{"train_examples": 42238, "image_size": 96, "activation": "elu", "mixing": "mixup", "steps": 19200, "final_lr_fraction": 0, "warmup_steps": 380}
Rows from block 4, named by matrix and row number. Rows with one number belong to one channel. Each number is 128 + 24 x the weight over its row's rms, rounded and kept within 0 to 255. All counts start at 0. After the name is the row's rms in percent of the matrix's.
# convs0: first 3x3 conv, stride 2 (model.blocks.4.convs.0.weight, 112x64x3x3), inputs 39-51, a 3x3 kernel for each
# convs1: second 3x3 conv (model.blocks.4.convs.1.weight, 112x112x3x3, transposed), outputs 39-51, a 3x3 kernel for each
convs0.75 090 [146 135  83 186 173 140 126 164 139 140 115 102 143 145 147 123 162 132 134 122 170 155 162 141 150 130 175 105 132 139 136 151 143 138 141 159 109  84 112  92  61  65 167 146 113 151 142 115 116 117 111 120 126 116 134 124  94 131 133  96 119 149 119 127 145 140  97 157 161 146 125 114 108 121 111 143 130 131 117 163 168 171 136 120 147 127  95 159 147 103 137 133 113 146 126 109 148 102 103 100 111  95 125 130 111 127 123 147 150 136 138 126  95 136 131  99  81]
convs0.76 109 [122 137 141 140 112 112 127 106 103 158 131 117 136 123 106 140 145 135 153 154 134 158 118 117 130  98 127  82 107 113 114 142 159 115 145 139 119 131 139 107 128 143 141 157 113 125 116  95 134  94  82 100 107 126 173 139 131 159 126 111 113 130  95 208 136 130 127 117 109 116  98  78 155  88  86  88  88 122  86 110 123 110  95 120  91  80 109 107 131 151 110 116  92 113  96  64 131  78  91 149 167 110 139 133 100 185 128 109 129 104  88 121 112 124 128 120  98]
convs0.77 093 [119 126  93 119 119  93  94  88 113 116 135 155 113 120 138 120 130 122 130 154 118 135 121 123 159 127 131 120 127 130 133 114 135 122 122 158 134 138 134 120 139 119 135 153 138 151 102 133 140 111 124 115  97  89 118 131  74  93 126 106 140 114 102 129 110 120 133  88 101 143 139 121 127 100 106 125 105 119 155  78 104 110 105 142 122 155 153 109 155 162 147 173 159 154 173 174 133 121 143 116 117  74 113 117  70  93  93  92 107  98 111 145 108 122 112 132 148]
convs0.78 102 [135 132  72 155 144  99 126 107 105 131 110 113 152 141 139 122 119 155  94 116 141 109 118 104 139 110 137 149 166 114 135 149 122 177 182 147  93 115 135  96 134 141 135 153 172 138 113 102 118 141 140 137 121  99 133 153 100 141 148 127 114 126 145 135 169 119 122 146  98 137 120 114 128 162 156 173 134 107 131 140 111 139 160 143 127 119 143 108  88 159 119 138 159 140 121  94  85  96  92  99 115 141 118 147 146 154 152 122 124 171 174 161 144 111 141 139 131]
convs0.79 096 [104 118 116  85  98 109  97  98 126 115 115 131 139 118 136 138 143 145 133 116 123 152 120 126 155 148 152 183 175 174 187 190 189 175 183 175  96  97 137  92 112 114 111 100 133 162 151 110 122 144 101 173 147 132 154 155 114 137  99 124 119 131 112 118 140 143 119 110 154 180 187 145 121 132 106 139  96 125 124  94 115 154 155 158 179 175 165 136 185 176 138 186 140 136 119 135 137 159 122 123 112 120 100 123 103 121 127 122 138 119 119 148 127  90 198 197 134]
convs0.80 107 [134 127 137 109 115 150 114 153 193 190 132 121 165  98  95 151  99 145 143  90 121 130 114 121 134 143 132 130 137 139 141 128 101 159 144 138 188 160 123 124 128  99 152 140 119 146 127 110 125  94 128 108 124 159 125  94  90 147 124 137 111 126 132 145 105 134 105 145 139  94 103  99 125 138 162 147 126 149 137 124 157  85 114 166  89 134 170 115 176 173  86 135 116  99  91 156  95 117 116  90 122  89 111 135 103 146 155 119 124  86 102 138  91 128 133 112 124]
convs0.81 101 [149 167 127 131 133 105 106 136 147 140  99 122 145 135 131 182 163 141 105 130 105  96 133 105  97 121  88 157 126 149 148 133 144 117 110 127 152 163 191 142 177 207 136 162 180 138 141 132 146 110 127 143 154 140 123 139 144 110 115 127 134 139 106 152 117 114 169 127 122 127 117  82 148 143 116 148 133 133 125 144 119 158 128 127 125 139 111 110 110 117 109 121 121 154 128 118 142 130 124 117 161 134 140 152 104 143 137 123 123 118 125 135 125 102 104 136 108]
convs0.82 096 [142 125 122  96 129 145  96 126 166 128 108 119 124 129 165 155 132 125 127 124 131 121 101 153 134 110 111 105 105 134 130 141 136 143 158 169 134  83 102 132 118 125 137 125 104  89 163 127 125 140 127 119 179 166  97 123 133 134 127 114 118 120  89 102 139 104 125 113 152 146 122 126 149 151 150 155 147  85 155 172 149 125 136 142 145 158 164  94 141 137 131  99 118 141 112 132 141 109 106 129 141 130 137 113 120 131 139 129 129 110 108 186 131 128 126 152 133]
convs0.83 103 [115 133 106 139 130 103 125 122  87 115 149 127 116 138 141 101 137 147  86 115  82 138 122 147 123 140 157 118 137 187 130 110 172 135 115 128 159 148 114 124 115 101 129 142 129 124 155 152 115 132 154 104 122 130 153 144 143 151 129 126 106 113  98 117 124 182 123 142 151 127 137 154  98 109 157  86 142 145 111  64 104 168 130 112 126  89  90 154  96  75 142 120 122 159 135 104 134 117  81 155 120 100 161 157 109 155 151 117 128 106 108 139 131 131 182 177 170]
convs0.84 100 [101 111 149 102 118 129  95 156 128 140  77  80 107 100 117 150 129 158 127 146 115 104 127 120 135 109 102 158 139 117 155 153 156 133 146 133 141 128 110 119 101  98 103  54  66 140 141 144 131 156 143 113 169 179 130  73 113 104 149 145 158 170 154 144 157 141 109 121 113 127 149 104 114 132 113 108 131 123 139 131 122 184 158 138 177 174 160 171 173 166 128 121 115 123 126 100 132 131 121  99 162 148 112 131 118 107 161 142 113 134 144 120 121 141  95 135 134]
convs0.85 095 [175 151  72 201 153  80 181 135  77 115 112 117 115 104 148 110 143 150 130 125 104 135 110 103 131  98 145 143 141 135 131 120 119 115 144 124 111 124 123 122 135 102 118 148 120 155 120 117 161 126 105 144 110 103 105  73 124  97 110 130 113  89 136 145 169 150 137 114 120 126 116 123 127 132 137 150 125 125 111 105 119 143 110 134 140 127 165 124 139 166 121 142 163 152 140 126 128 160 148 116  97  90 144 126  94 150 124 124 133 133 149 111 147 137 111 131 102]
convs0.86 096 [ 81  96 142  80  85 141  88  83 109 143 132 121 132 114 120 156 124 135 114 125 154 118 145 117 129 154 132 151 146 145 119 145 154  84 131 136 146 146 106 145 126 113 126  92 115 126 145 124  96 162 150 130 127 109 128 137  81 154  86 108 163 149 111 102 189 207 136 134 153 133 142 123 122 140 135 113 182 169 115 146 144 115 118 141 111  84 118 109  72  70 104 116 143 102 134 148 134 141 127 125 135 121 128 140 112 108 141 120  86 139 145 130 134 164 125 108 190]
convs0.87 099 [ 85 100 117  90 103 120 117 110 143 163 159 160 162 162 174 141 175 131 126  80 116 113 114 123 100 115 101  95 147 143  83 108  99  58  83  78 181 155 174 185 147 161 134 123 127 153 143 175 124 162 142 111 148 134 131 161 134 134 134 143 129  89 101  88 136 164 137 135 129 135  92 148 143 138 125 165 124 145 153 111 160 107 138 110  98 123 105 132 118  90 127 151 121 118 168 146  77 108 188 133 127 156 101 103 123 101 114 136 130 130  92 144 111 115 123 129 101]
convs0.88 096 [ 99 109 128 111 107 120 122 120 141 168 129 106 161 118  98 139 131 100 101 105 105 102 113  92  68  91 120  92 107 129 149 151 136 156 155 122 184 186 177 171 157 127 132 122  72 120 117 137 155 144 172 146 135 141 156 189 138 150 161 166 167 146 177  83 115  92  99 113  91  83 131 116 161 140 140 128 127 121 119 110 117 124 109  93 127 145 102 114 150 116 135 114 111 125 151 128 101 143 152 123 146 135 153 137 127 109 116 120  86  78  82  94  87  72  81  88 114]
convs0.89 101 [129 152 146 139 131 160 126 163 188 129 123 100 101 110 139 119 142 146 182 121 157 146 146 159 137 149 145 111 142 133  97  96  87 107  96  61 117  97 110 135 118  97 155 159 128 144 139 117 123 130 142 127 146 140 119 150 141 158 107 152 104 169 147 130 148 124 126 134 107 187 129 133  90 103 145 120 170 166 127 207 177 138 152 144 147 166 152 146 150 130 139 129 157 142 134 127 139 135 138 158  84 115 145 129 111 134 148 131 114  84  82 146 105 106 170 119  77]
convs0.90 104 [116 130 148 116 141 152 135 132 116 131 145 160 135 155 136 154 141 126 185 149 133 155 148 111 141 142 142 123 115 111 106 117  98 143 137 124 130 157 160  98 131 163  72  94 145 112 140 151 122 156 159 138 113 131 133 129 136 118  93 145  73 110 142 142 127 124 155 137 114 132 143 119 113 113 104 163 165 143 161 177 126 142 122 135  96  88 101 101 100 132 152 140 148 151 114 139 136 102 106 110 109 116 162 156 144 143 137 133 159 144 117 139 120 100 150 110  86]
convs0.91 100 [157 150 118 159 150 105 127 120  99 136 148 129 120 163 119 134 130 133 150 127 107 137 129 122 142 143 141 137 106 153 133 104 140 140 113 101 144 131 112 131 137 174 110 125 165 109 166 130 104 116 129 111 108 127 153 154 182 161 118 100 129 127 110  86 126 108 104  95  96 135 139 161 162 161 136 130 133 123 100 124 151 124 134 151 139 119 156 123  96 116 176 154 209 161 146 163 143 148 131 116 135 138 142 140 134 143 121  88 117  71  89 101  95 112 124 115  98]
convs0.92 104 [158 117 134 144 120 121 159 140 127 166 161 158 137 126 121 116 109 125 107 124  98 133 115 139 105 140  84 118  76  99 134 111 117 143 128 142 144 151 156 108 120 116 133 105  85 105 118 124  83  81  94  95  90  64 136 134 147 122 105 132 123 114 103 130 145 118 110 138 118 111 146 141 136 171 135 143 167 164 128 159 147 107 107 104 117 139 107 178 150 151 151 141 139 142 137  92 125 129 113 137 125 130 129 137 135 134 101 118 118 107 129 116 120 132 152 133 156]
convs0.93 103 [123 140 119 118 146 147  90 101 138 149 116 138 140 134 133 131 138 155 138 114 138 125 103 123 119  82 118 146 147 116 130 150 140 133 132 123 153 122  89 138 141 128 136 130 150 116 104  80 144  93 100 146 143 144 111 125 134 144 141 127 146 143 157 120 124 112  98 128 119 108 126  87 140  87  98 183 132 108 146 155 118 138 142 115 137 108 110 150 142 104 142 172 143 149 174 148 135 141 141 116  86  86 114 106  81 170 158  94 109 141 103 123 142 117 143 149  88]
convs0.94 099 [103 137 148  92 104 138  85 126 133 142 145 133 143 123 124 130 113 107 139 129 139 145 106 135 129 141 153 139 112 144 109 116 152 122 114 146 166 151 190 140 156 202 129 116 163 129 135 139 105 159 151 130 183 144 196 142 124 118 133 107 160 135 108 140 140 135 136 142  79 138 135 100 126 114  95 104  99  93 106 125 133 115 129 115 159 144 138 154 145 147 109 118 113 132  87  79 133 137 161 132 120 143 135 110  97 128 153 135 147 122 106 122 128 129 138 162 183]
convs0.95 099 [ 96  95  99 154 126 109 161 138 147 126 127 129 115 136 140 115 118 133 180 133 121 111 141 133 131 127 138 132 113  91 129 124 122 124 145 137 158 166 137 151 138 126 171 116 128  70  93 102 156 127  78 144 126 109  87 146 141 145 132 144 110 125 126 101  76 109  96 132  96 119 146 152 140 136 146 167 136 140 122 167 128 153 122  79 156 119  81 143 127  98 124 114 130  95 136  99  98 125 112 101 117 156  75 123 188 103 129 154 142 131 125 150 110 128 123 114 116]
convs0.96 101 [121 148 127 135 151 131 148 146  95 157 150 105 157 129 142 112 125 120  99 142 134 118 133 140 127 102 109 142 104 129 130 110 110 132 122 141  99 109 104 120 116 152 131 140 122 140 159 168 125 132 125 148 135 105 163 188 162 162 198 122 161 118 114 139 129  98 134 123 118 145 111 134 132 146 111 150  76  90 117 100 112 128 119 125  94  94 107 124 118  99 201 183 147 145 159 112 127 126 140 117 105 149 117  97 130 148 130 151 131 126 110 106 135 128 131 108 120]
convs0.97 100 [166 127  77 115 103 112 119 152 194 113 179 168 154 159 122 112 109 104 126 108 115 111  88 104 107 117 116 112 144 157 138 145 141 138 100 117 132 163 113 179 180 110 136 139  95 111 131 113 115 145 146 163 142 128 150 193 150 141 147 144 134 133 124 124  69  80 139 115  74  98 131 125 114 106 142 106 116 157 146 155 113 126 109 118 129 131 137 168 158 180 128 120 117  96 145 159  98 111 168 130 105 132 169 135 139 148 136 148 102  98 162 141  98 126 120 101 111]
convs0.98 098 [111 114 118 103 141 140  81 108 127  89 151 143 106 147 167 123 130 152  93 130 113 121  84  90 115 107 124 146 144 138 148 106 120 109 135 124 127 147  79 143 159 126 136 152 155 114 110 151 133 142 162 130 135  95 178 136 155 150 166 198 137 142 136 165 112 135 117 114 138 136 111 136 114 158 153 112 151 193  77 112 137 108 154 180 114 155 156  94 128 128 132 133 148 109 139 112 113 121 142 133 178 151  77 146 137 131 144 142 126 123 125 104 159 149 139 135 159]
convs0.99 101 [148 125 154 152 154 153 187 164 156 120 105 157 127 137 171 118 137 156 172 142  88 131 153  99 127 121  80 137  91  93 115  85  91 112 110 114 143 134 136 131 109 127 127 127 121 123 124 122 119  79 135 137 109 140  92  70 138 147 109  96 125 120 181 178 170 156 152 103 197 125 186 137 159 105 114 128 134 151 102 129 173  59 135 156  92 122 138  96 105 102 150 114 104 139 131 137 111 138 156 127 131 178 154 150 137 102 122 136 137 108 167 180 195 166  89 138 155]
convs0.100 094 [171 172 125 133 143 110 120 117 118  97  98 129 118 106 145 127 126 116 130 104 116 107  95 130 160 126 125  85  83  62 116 118  93 185 166 154 126 154 153 138 162 189 138 140 157 110  93 115 112 126  92 116 127 112 129 115 142 120 126 106 131 104 127 108  88 141  94 112 100 138 161 130 121 100 113 133 109 120 159 156 147 116 124 109 133 130 144 148 140 141 148 129 126 137 127 105 191 158  81 119 120 120 167 164 116 120 161 132 159 113 124 149 135 135 126 117 149]
convs0.101 108 [153 154 169 123 146 149  82 124 149 130  91 112 122 135 155 141 163 183 136 135 115  98 107 110 123 105 107 124  91  69 146 130 147 102 105 135 123  78 113 117  88 117  94  83  91 140 140 114 129 184 110 169 170  99  88 128 163 149 177 135 150 162 115 146 157 137 107 122  99 115 140 132 129 175 142 105 137 108 105  94  80 112 104 171 150 138 155 161 134 118 104 108 131 104  93 140 122 103 118 125 117 159 121 122 146 160 117 143 159 166 138 118 144 147 126  95 113]
convs0.102 096 [124 135 164 135 153 171 147 151 103 126 128 129 161 136 101 158 132 125 172 176 146 162 131 149 152 114 148 121 118 156 129 110 138 110 114 133 115 135 133  95  94 111 162 137 130 130 115 126 131 118 147 163 142 116 122 101 131 128  71  98 116 113 107 134 118 128 121 136 132 142 142 145 159 153 141 140 160 142 118 159 140 141 136 186 109 131 148 118  99 129 116 117 155 113  93 101 115  81  94 117 130  99 104 123 125 131 117 120 120 143 129 132 120 143  90 159 192]
convs0.103 111 [169 158 156 140 120 117 117 101 117  98 109 103 109 137 117 100 112 128  95 149 130 115 113 123 124 138 126 152 151 145 116 134 138 102 118 133 117 113 122 129 128 125 131 120 127 127 149 154  97 127 125  99  97 149 125 110 121 108 113 139 106 119 127 120 153 140 148 135 123 132 110 113 152 154 152 141 134 131 164 155 119 111 106 114 106  77  70 113 123  93 116  85  90  97  97 126 118 150 160 107  73 103 104  85  86 132 110 121 105 109 129 120 102  98 128  81 109]
convs0.104 102 [128  97 126 116 121 128 134 119 117 152 155 105 150 134 101 120 144 113 120 134  96 125 125 136 109 163 139 190 133  92 190 133 125 167 126 117 121 101 112 167 139 146 175 165 150 135 133 111 145 128 139 149 142 161 130 157 164 138 138 141 132 162 123 136  97 104 148 131 136 132 135 130 131 120 125 114 112 109  90  95 167  72 120 132  88  70 101 103  75 106 108 130 149 141 118 160 105 109 159 152 109 148 108  93 119 110  76 135 129 147 107 131 125 133 105 116 144]
convs1.75 096 [ 94 129 141  80  95 131 149  82 121 117 139 147 118 118 184 109 120 151 116 148 172 126 104 108 116 148 133 134 131 139 129 120 110 124 138 144 106 124 121 157 169 150 126 127 138 171 116 100 171 176  98 140 135  75 155 153 100 153 171 133 171 150 106 120 148 132 157 156 122 150 120 114 122  97 134  84 109 145  98 145 157 133 105 122  94  78 100 164 151 152 105 109 165 139 143 180 106 151 171 132 118 134 147 111 105 166 119 107 168 152 143 159 142 112 132 137 121]
convs1.76 107 [121 142 129 126 129 115 129 122 130 123 153 107 111 140  96 136  94 122  99 104 164  99 100  97 111 114 108 130 150  98 140 106 103 128 138 135  94 130 132 137 144 117 151 130  98 138 114 139 149 112 116 160 142 108 141 148 120 126 128 116 105 105 114 117 119  93 119 147  96 149 122 135 136 141 170 142 153 137 149 141 130 101 112 123 109 122 117 105 110 122  86 101 165 111 161 165 121 122 105 109  88  80  91 118 111 112 119 105 162 120 123 131 163 103 159 169  79]
convs1.77 097 [118 122 115 105 121 130 146 156 154 149 108 155 166 169 146 149 154 114 134 133 110 118 111 125 116 140 107 140 133 153 138 145 132 111 129 108 133 120 103 129 132  62 175 116 117 135 141 103 141 124 100 128 109 100 114  94  98 123 103  97 118  93  88 141 135 149 131 133 143 149 106 130 142 133 158 110 128 124 130 167 147 131 123 109 136 110 104 148 146 125 147  94  76 120 103  96 136  95 105 119 131 134 141 119 122 140 121 129 120 136 138 133 157 108 122 149 121]
convs1.78 088 [129 126 109 116  95 145 124  84 109 165 148 130 120  72 128 142 101 141 125 149 122  99  74 109 125  87 149 145 115 126 162 134 109 160 161 132 132 143 128 120 136 119 131 111 111 183 118 126 108 132  93 134 128  57 129 127 122 162 130 119 112 116  93 146 139  87 145 149 165 121 141 176 151 131 101 130 113 135 114 132 119 138 123 176 101 117  93  54  90 132 144 148 143 112 125 135 101 126 140 106 107 112  79 107 119  88 100  89 124 113 138 125 141 111 113 140 120]
convs1.79 101 [123 134 139 120 133 147 125 144 147 138 131 135 131 129 133 150 153 139 143 132 155 109  94 128 109 109 115  96 109 106 133 130 106 174 158 141 110 136 137 128 120 118 123 109 108 145 139 100 100 137  62 111 125  43 122  82 102 127  89 116 158 127 161 135 119 128 106 126 141 102 139 154 102 120 124 118 121 126 137 158 119 146 130 145 139 112 139 129 142 184 143 160 145 108 129 122 127 142 140 112 116 126 121 103 140 104 110 125  85 110 124 116 125 114 133 135 137]
convs1.80 107 [145 135 167 155 155 160 127 175 142  85 124 101 104 119  83  83 139  80 103 121 104 108 128 123 122  95  93 136  99 123  99 162 130 153 145 120 132 129  81 127 145 128 127 139 119 139 102 126 161 123 156 113 133 184 105 125 171  87 133 170 103 130 152 110 127 133 119 138 145 138 136 109 100 152 148 145 154 131 158 118 152 124 121 137 108 192 177 151 176 121 113  61  94 122  99 109 102 110 111 134 121 165 112 102 169 108 182 125 114 115 109 114 137 176 111 160 114]
convs1.81 098 [132 135 112 116 135  83 132  95  89  86 122 152 114 123 124 112 108 106 112 126 130 140 123 126 131 127 123 122 168 108 122 105  88 107  97 136 154 118  90 148 134 123 145 127 126 180 158 147 142 133 137 157 150 106 136 165 156 134 151 140 145 179 181 132 111  89 125 131  96 117  84  94 148 130 133 111  73 128 125 108 157 119 145 152 126 133 161 115 144 170  96 126 164  80 120 153  82 103 109  97 120 112 145 190 139 153 172 134 133 119 141 143 123 114 126 156 173]
convs1.82 101 [114 144 149 118 160 159 140 173 166 113  90 151 106 103  87 102 116 102 169 173 156 122 128 164 135 157 137 104 140 131  86 132 121 158 143 116 124 151 112 162 126  87 165 127  67 134 108  56 144 130  49 139  83  60 120  91 111 135 146 135 164 148 148 144 133 134 101 143 125 104 163 138 142 109 113 106 108 121 108 122 107 135 118 129 134 121 129 144 163 109 151 136 106 138 136 124 135 143 123 120 124 141 110 113 121 116 103 118 120 113 124  94 136 170  86 120 150]
convs1.83 092 [136 137 135 135 144 147 156 120 134 143 156 102 116 161 125 114 127 160 138 134  65 102 190 143 136  73 129 108 134 132 121  98 122 109 123 123 168 156 121 143 150 121  93  87  99  50 113 162  95  76 124 132  79 130 110 133 136 110 137 141 132 177 149 133 120 154 120 117 146 129 115 131 133 116 117  93 116 124  98 136 111 141 105 111 120 117 151 137 124 125  97 114  95 121 129 162 141 141 159 131 108 156 107  91 132 140 151 119 116 102  92 132 133 115  81 107 143]
convs1.84 116 [113 124 140 115 110 146 148 128 163 120 110 132 126 101  98 143 116 103 114 152 152 109 120 151 104 115 136 125 110 127 113 117 141 106 122 153 134 105 133 123 109 112 140 107  92 124 121 100 131 161  95 117 137  93 101 106 141 122 128 150 141 155 184 110 121 146 104 150 152  88 139 115 137 115 102 129 121 105 109 113  92 132 117 149 147 146 190 136 183 175 140 152 110 131 117 136 137 143  63 136  99 125 137  91 166 127 145 116  91 105 136  80 110 172 126 127 148]
convs1.85 098 [130 124 136 107 107 158 138 108 164 120 140 147 121 170 139 123 142 126 108 112 146 115  87 125 103 117 105 136 135 104 121 117 152 106  83 158 125 133 136 156 167 124 145 110 135 148 143 116 151 117 120 129 151 119 133 140 122 112 131 135 146 125 129 112 146 147 175 150 153 201 134 133 113  99 114 141 121 152 157 162 159 133 151 117  98 144 126 100  90 106 117 152 162 123 150 163 136 124 111 123 171 112 145 139 127 158 140 141 151 148 125 140 170 115 136 168 125]
convs1.86 098 [123 148 107 122 124 108 138 106  90 110 140 199 100  86 172 118 125 100 156 104 101 114 138 111  85 139 152 134 169 143 118 160 147 139 162 160 148 142  98 157 134 123 143 119 108 155 142 139 165 153 140 164 149 145 143 129 149 143 147 153 114 177 129 141 133 149 126  81 128 109  96  99 133  76  79 147 110 140 140 130 121 139 154 157 131 130 157 117 121 125  75  89 147  69  96 155  82 116 159  97 123 126 126 122 125 112 134 115 125 174 152  99 152  78 126 110 131]
convs1.87 090 [ 94 111  99 120 145  99 108 134 113 178 140 126 105 143 129  70  91  80 135 155  88  91 111 199 155  86 100 137 114 150 116 144 157 122 147 160 163 157 117 122 115  94 142 133 110 139 131 118 127 120  96 166 123  64  75  95  98 132 125 110 152 136  99 156 149 181 133 123 142 136  91 128 128 128 125 132 101 120  93 122 129 122 114  78 130 115 116 133 138 133 147 124 101 133 102 119 109 114 123 149 113 114 150  89 114 139 130 123 122 121  88 149 183 117 120 123 122]
convs1.88 122 [112 125 126 120 105  97 124 129 125 134 130 166 134 121 153 122 121 118 114 146 143 122 155 151 116 123 125 123 131 131 120 146 151  98 112 120 116 121 123 135 158  86 146 159  89 107 113 116 162 124  92 166 136 103  88 110 159 116 149 183 124 150 177 132 135 172 136 143 156 118 113  80 119 129 142 113 124 116 103  83 124 119 109 120 115 173 164 133 181 181 167 170 142 163 134 110 122 113  88  90 106 170 108 151 151 132 163 105 118 113 122 106 180 177 125 189 111]
convs1.89 099 [125 114 100 109 119 122  85 127 139 104 136 114  67 155 150 111 103 129 135 115 115 104 152 145 102  90 132 118 141 111 147 146 122 119 148 145 117 105 123 102  84  97 118 160 126 169 160 143 121 141 156 120  98 137 125 107 120 152 141 133 173 132 131 147 136 130 119 142 139 125 150 163 135 138  96 165 127  97 115 145 134  81  88  77 110 119 108 124 140 172 127 119  78 146 111  94 130 128 163 176 165  97 143 106 101 159 116 123 156 110 118 179  99 162 117 116 139]
convs1.90 105 [125 109 117 157 134 133 180 161 175 156  84 114 117 107 136  86  99 119 163 174  86 108 185 177 140  84 120 126  90 114 126 134 169  92 147 136 117 139 165 133  80 107 146 108 126 119  98 112 108 120 106 135  82 107  80  81  99  86 102 128 114 109 107 119 166 142 117 146 118 139 113 112 148 117 147 144 124 150  93  98 135  94 124 122 121 140 125 135 127 147 141 172 102 128 151  97 100 118 128 141 162 122 137 149 113 148  90 119 107 132 127 114 149 125 118 129 101]
convs1.91 107 [124 144 107 109 131 107 136 143 110 119 131 125 125 182  94  86 166 172 124 100 177 116 107 104 115 121 107 131 117 134 158 109 106 142 152 120 145 143 101 144 143 125 119 114 136 147 162 163 112 157 163 142 149 121 144 143 125 133 156 128 134 145 103 121 132 140 151 150 137 128 101 156 121 104 102  99  91 112 112 126 152 136 137 135 113 127  99 121 114  86  48  59 157  51  99 141 128 124 102  97 133 119  99 119 154 147 148 143  97 100 144 128 126 153 141 137 153]
convs1.92 106 [164 111 117 136 122 122 116 113 151 102 145 116 106 153 126  94 134 119 132  89 107 174 168 100 120 120 132 128 154 134 132 160 136 107 124 142 124 114 119 102  96 101  85 114 136 143 175 180 110 130 166 114 139 179 143 115  86 132 132  99 120 130 128 139  96 137 144  89 104 129  95  94 132 117  88 150 121 136 130 121 156 135 148 160 110 140 125 101 113 104 128  80  95 173 130 109 154 148 142 137 127  95 114 130 119 136 141 113 140 134 125 165 115 108  82 102  91]
convs1.93 123 [ 94 119 108  85  86 114 109 134 117 177 111 136 140 136  98 119 152  98 165 184 104  98 121 161 163 126 123 130 141 179 153 149 143 149 148 154 151 131  66 106 148  85 133 132 109 174 157 164 138 154 143 124 131 131 134  90  96 128 135  97 146 132 136 138 122 141 112 116 150 140 119 165 118 100  99  85 108 127  96 137 130 149 129 128 152 123 118 128 148 136  98  94  99 108 118 129  89 140 132 118 149 134 143 105 118 119  98 122 106 124 143 126 116 120  87  86 105]
convs1.94 096 [169 174 142 154 159 131 132 142 117 152 130 164 147 111 106 130 114 107 104 119 137 106 130 111 138 152 134 129 116  82 124 142 163 141 139 128 123  96 129 124  99 129 142 140 150 114 103 114 106 127  70 106 127  96  51  68  57  94  77  68 139  97  97 138 131 105 115 104  92 109 133 127  97 152 136 156 127 101 158 108 139  75 130 145  91 139 128  88 110 132 133 193 113 137 151  94 110 103  78 126 116 184 128 147 161 129 166 169 140 116 134 102 126 163 109 112 142]
convs1.95 091 [166 182 131 175 148 109 142 150 140 114 107 140 125 158 138 101 131 145 113 117 137 110 110 130  72 116  98 126 149 102 117 137 123 158 117 113 152 118 128 125  96 116 134 108 137  81 126 110 114 116 126 109 132 148 118 117 105 123 130  93  96 136  93 138 126 118 121 122 114 117 139 124 126 139 106 128 124  64 175 119 116 109 133 159  76 116 136  81 102 142 113 164 133  95 138 111  99  98 115 148 135 167 137 111 133  98 106 155 145 116 144 116  80 147 153  88 163]
convs1.96 093 [143 151 169 128 170 139 125 133 104 161 140 168 155  95 141 139 159 142 163 150 135 134 113 134 175 131 111 137 164 140 108 123 136 168 141  90 137 146 136 142  79  98 158 129  93 103 128 142 161 162 107 158 153 128  88  97  97 120 109 139 105 148 147 170 139 138 161 154 168 131 142 143 108 122 157 132 157 156 164 132  80 151 117 107 143 140 151 114 132 155 104 134 138  90 139  99 122 124 129 108 134 172 130 112 183 126 152 128 111 104 109 115 137 154 121 131 148]
convs1.97 098 [ 98 105 114  91 134 121 108 102 102 165 105 119 113 107 105  94  94  98 114 150 119 147 133 161 123 148 142 122 131 114 172 173 132  96 139 148 107  97 113 113 120  91 112 150 109 161 161 146 142 141 116 156 155 118  93 104 115 105 105 132 133 121 132 125 100 139 107 108 150 151 143 134  99 159 114 157 122 133 157 105 153 148 137 125 166 167 142 120 115 146 124 156 105 139 122 133 127 142 127 150 122 138 108 169 118 163 138 111  94 101 139 201 160 143  69 135  91]
convs1.98 099 [129 133 114 106 114 100 107 104  99 114 130 136 112 122 209 158  81 114 118 110 103 146 132 128 142 154 215 161 132 105 133 161 102 107 133 120 126 153 151 124 105 102 107  92 108  98 138 141 111 104 114 108 118 114 105 101 118 123 175 141 150 137 116  97 145 162 136 103 135 122 125 129 130 116 112 112 135 106 148 108  88 129 167 146 141 111 134 117 131 109 102 127 116 111 129  86 137 100 146 134 165 118 134 125  91 166 108 120 151 127 173 152 108 153 130 108 146]
convs1.99 093 [122 150 135 167 146 100 132 119  81 135  83 133 140  90 102 139  93 129 112 112 118  92  98 136 147  95  69 109 173 149 101 118 101  94  88 115 107 127 135 113 112 138 153 132 152 108 135 152 109 137 128 121 129 137 138 129 140 104  93 126  92  87 159 170 128 114 130 134 121 168 132 144  96 126 114 124 140 114 105 113 117  90 126 154  76  99 106  83 121 125 126 124 139 102 114 111 120 116 132 119 105 102 159 136 129  97 128 109 159 163 143 107 108  99 133  86 142]
convs1.100 108 [ 98 101 125 112 125 141 108 112 139 144 142 115 141 155 150 113 110 159 140 152 146 135 144 115 109 159 154  98 112 104 125 122 132 105 183 164 150 139 135 149 138  90 117 144  71  93 112 108 112 116 134 155 138 179 120 130 103 123 134 112 160 171 132 140 146 136 125 114 121 170 109 114 116 125 145 107 143 137 102 140 108 116 103 134 110 105 103 129 134 112 125 138 116 107 159 148 120 169 158 157 131 186 156 139 155 155 122 128 109  96 145 154 172 149 131 116 112]
convs1.101 097 [122 137  89 132 153 158 146 135 132  86 133 144 145  86 120 102 139  87 108 170 159  80  95 127 136  98 132 144 159 136 115 127 114 120  93  90 162 181 152 125 149 174  86 108 137 122 145 111 137 130 114 118 125 142  90 120 145  83 117 128  81 102  94 147 149 117 126 128  97 136 149 128 124 167 157 177 172  96 177  90 110 142 122 105 118 121 113 104 109 106 155 190 176 176 142 110 122 112 101 122 133  99 163 163 101 168 120 167 125  98 102 116  93 175 122 111 166]
convs1.102 111 [136 119 120 128 116 145 130 131 158 115 137 107 113 117 113 118 103  92 105 155 183 122 123 148 133 127 117 144 138 126 122 154 162 113 115 119 116 110  84  95 130 151 116 150 126 113 120 143 125 148 109 167 147 104 128 133 111 124 116 133 105 102  97 106 129  99 119 142 119 140 106 115 120 140 163 149 162 150 145 142 105 113 131 125 116 168 140 143 123  99 122 129 151 143 167 142 151 149 110  84 105 140 130 180 109 175 152  96 173 153  98 127 117 103 176 137 135]
convs1.103 096 [146 138 130 142 149 163 120 123 130  97 128  39 106  68 135 139 115 157 124 133  98 116 142 148 150 109 124  92  89 144 132 149 149 129 155 118 137 126 126 150  73  77 143  94 129 176 151 163 159 119 132 145 129 127 124 112 127 139 123 107 138 118 134 110 135 116 103 128 106 104 120  84 138 134 117 136 122 114 142  97 141 141 131 142 125 134 159 101 121 152 180 141 150 141 132 115 121 140 176 108 139 110 141 103 112 102 120 113 125 147 125 119 158 113 161 147 141]
convs1.104 097 [115 112 107 104 104  90 167 142 114 138 102 127  80 131 121  93  90 131  96 155 121 104  93 113 100 135 116 117 150 148 129 159 116 100 136 123 159  95  89 136 146 112 160 166 132 176 138 122 147 175 111 176 194 121 107 137 150 121 109 148 142 128 141 129 102 128  95 100 136 100 115 109 142 122 130 142  93 150  86 102 136 111 100 109 114 110  89 115  88 140 108 101 109 114 102 130  93  73  71 148 114 118 124 147 101 121 127  91 106  96 109 137 142 165 117 152 123]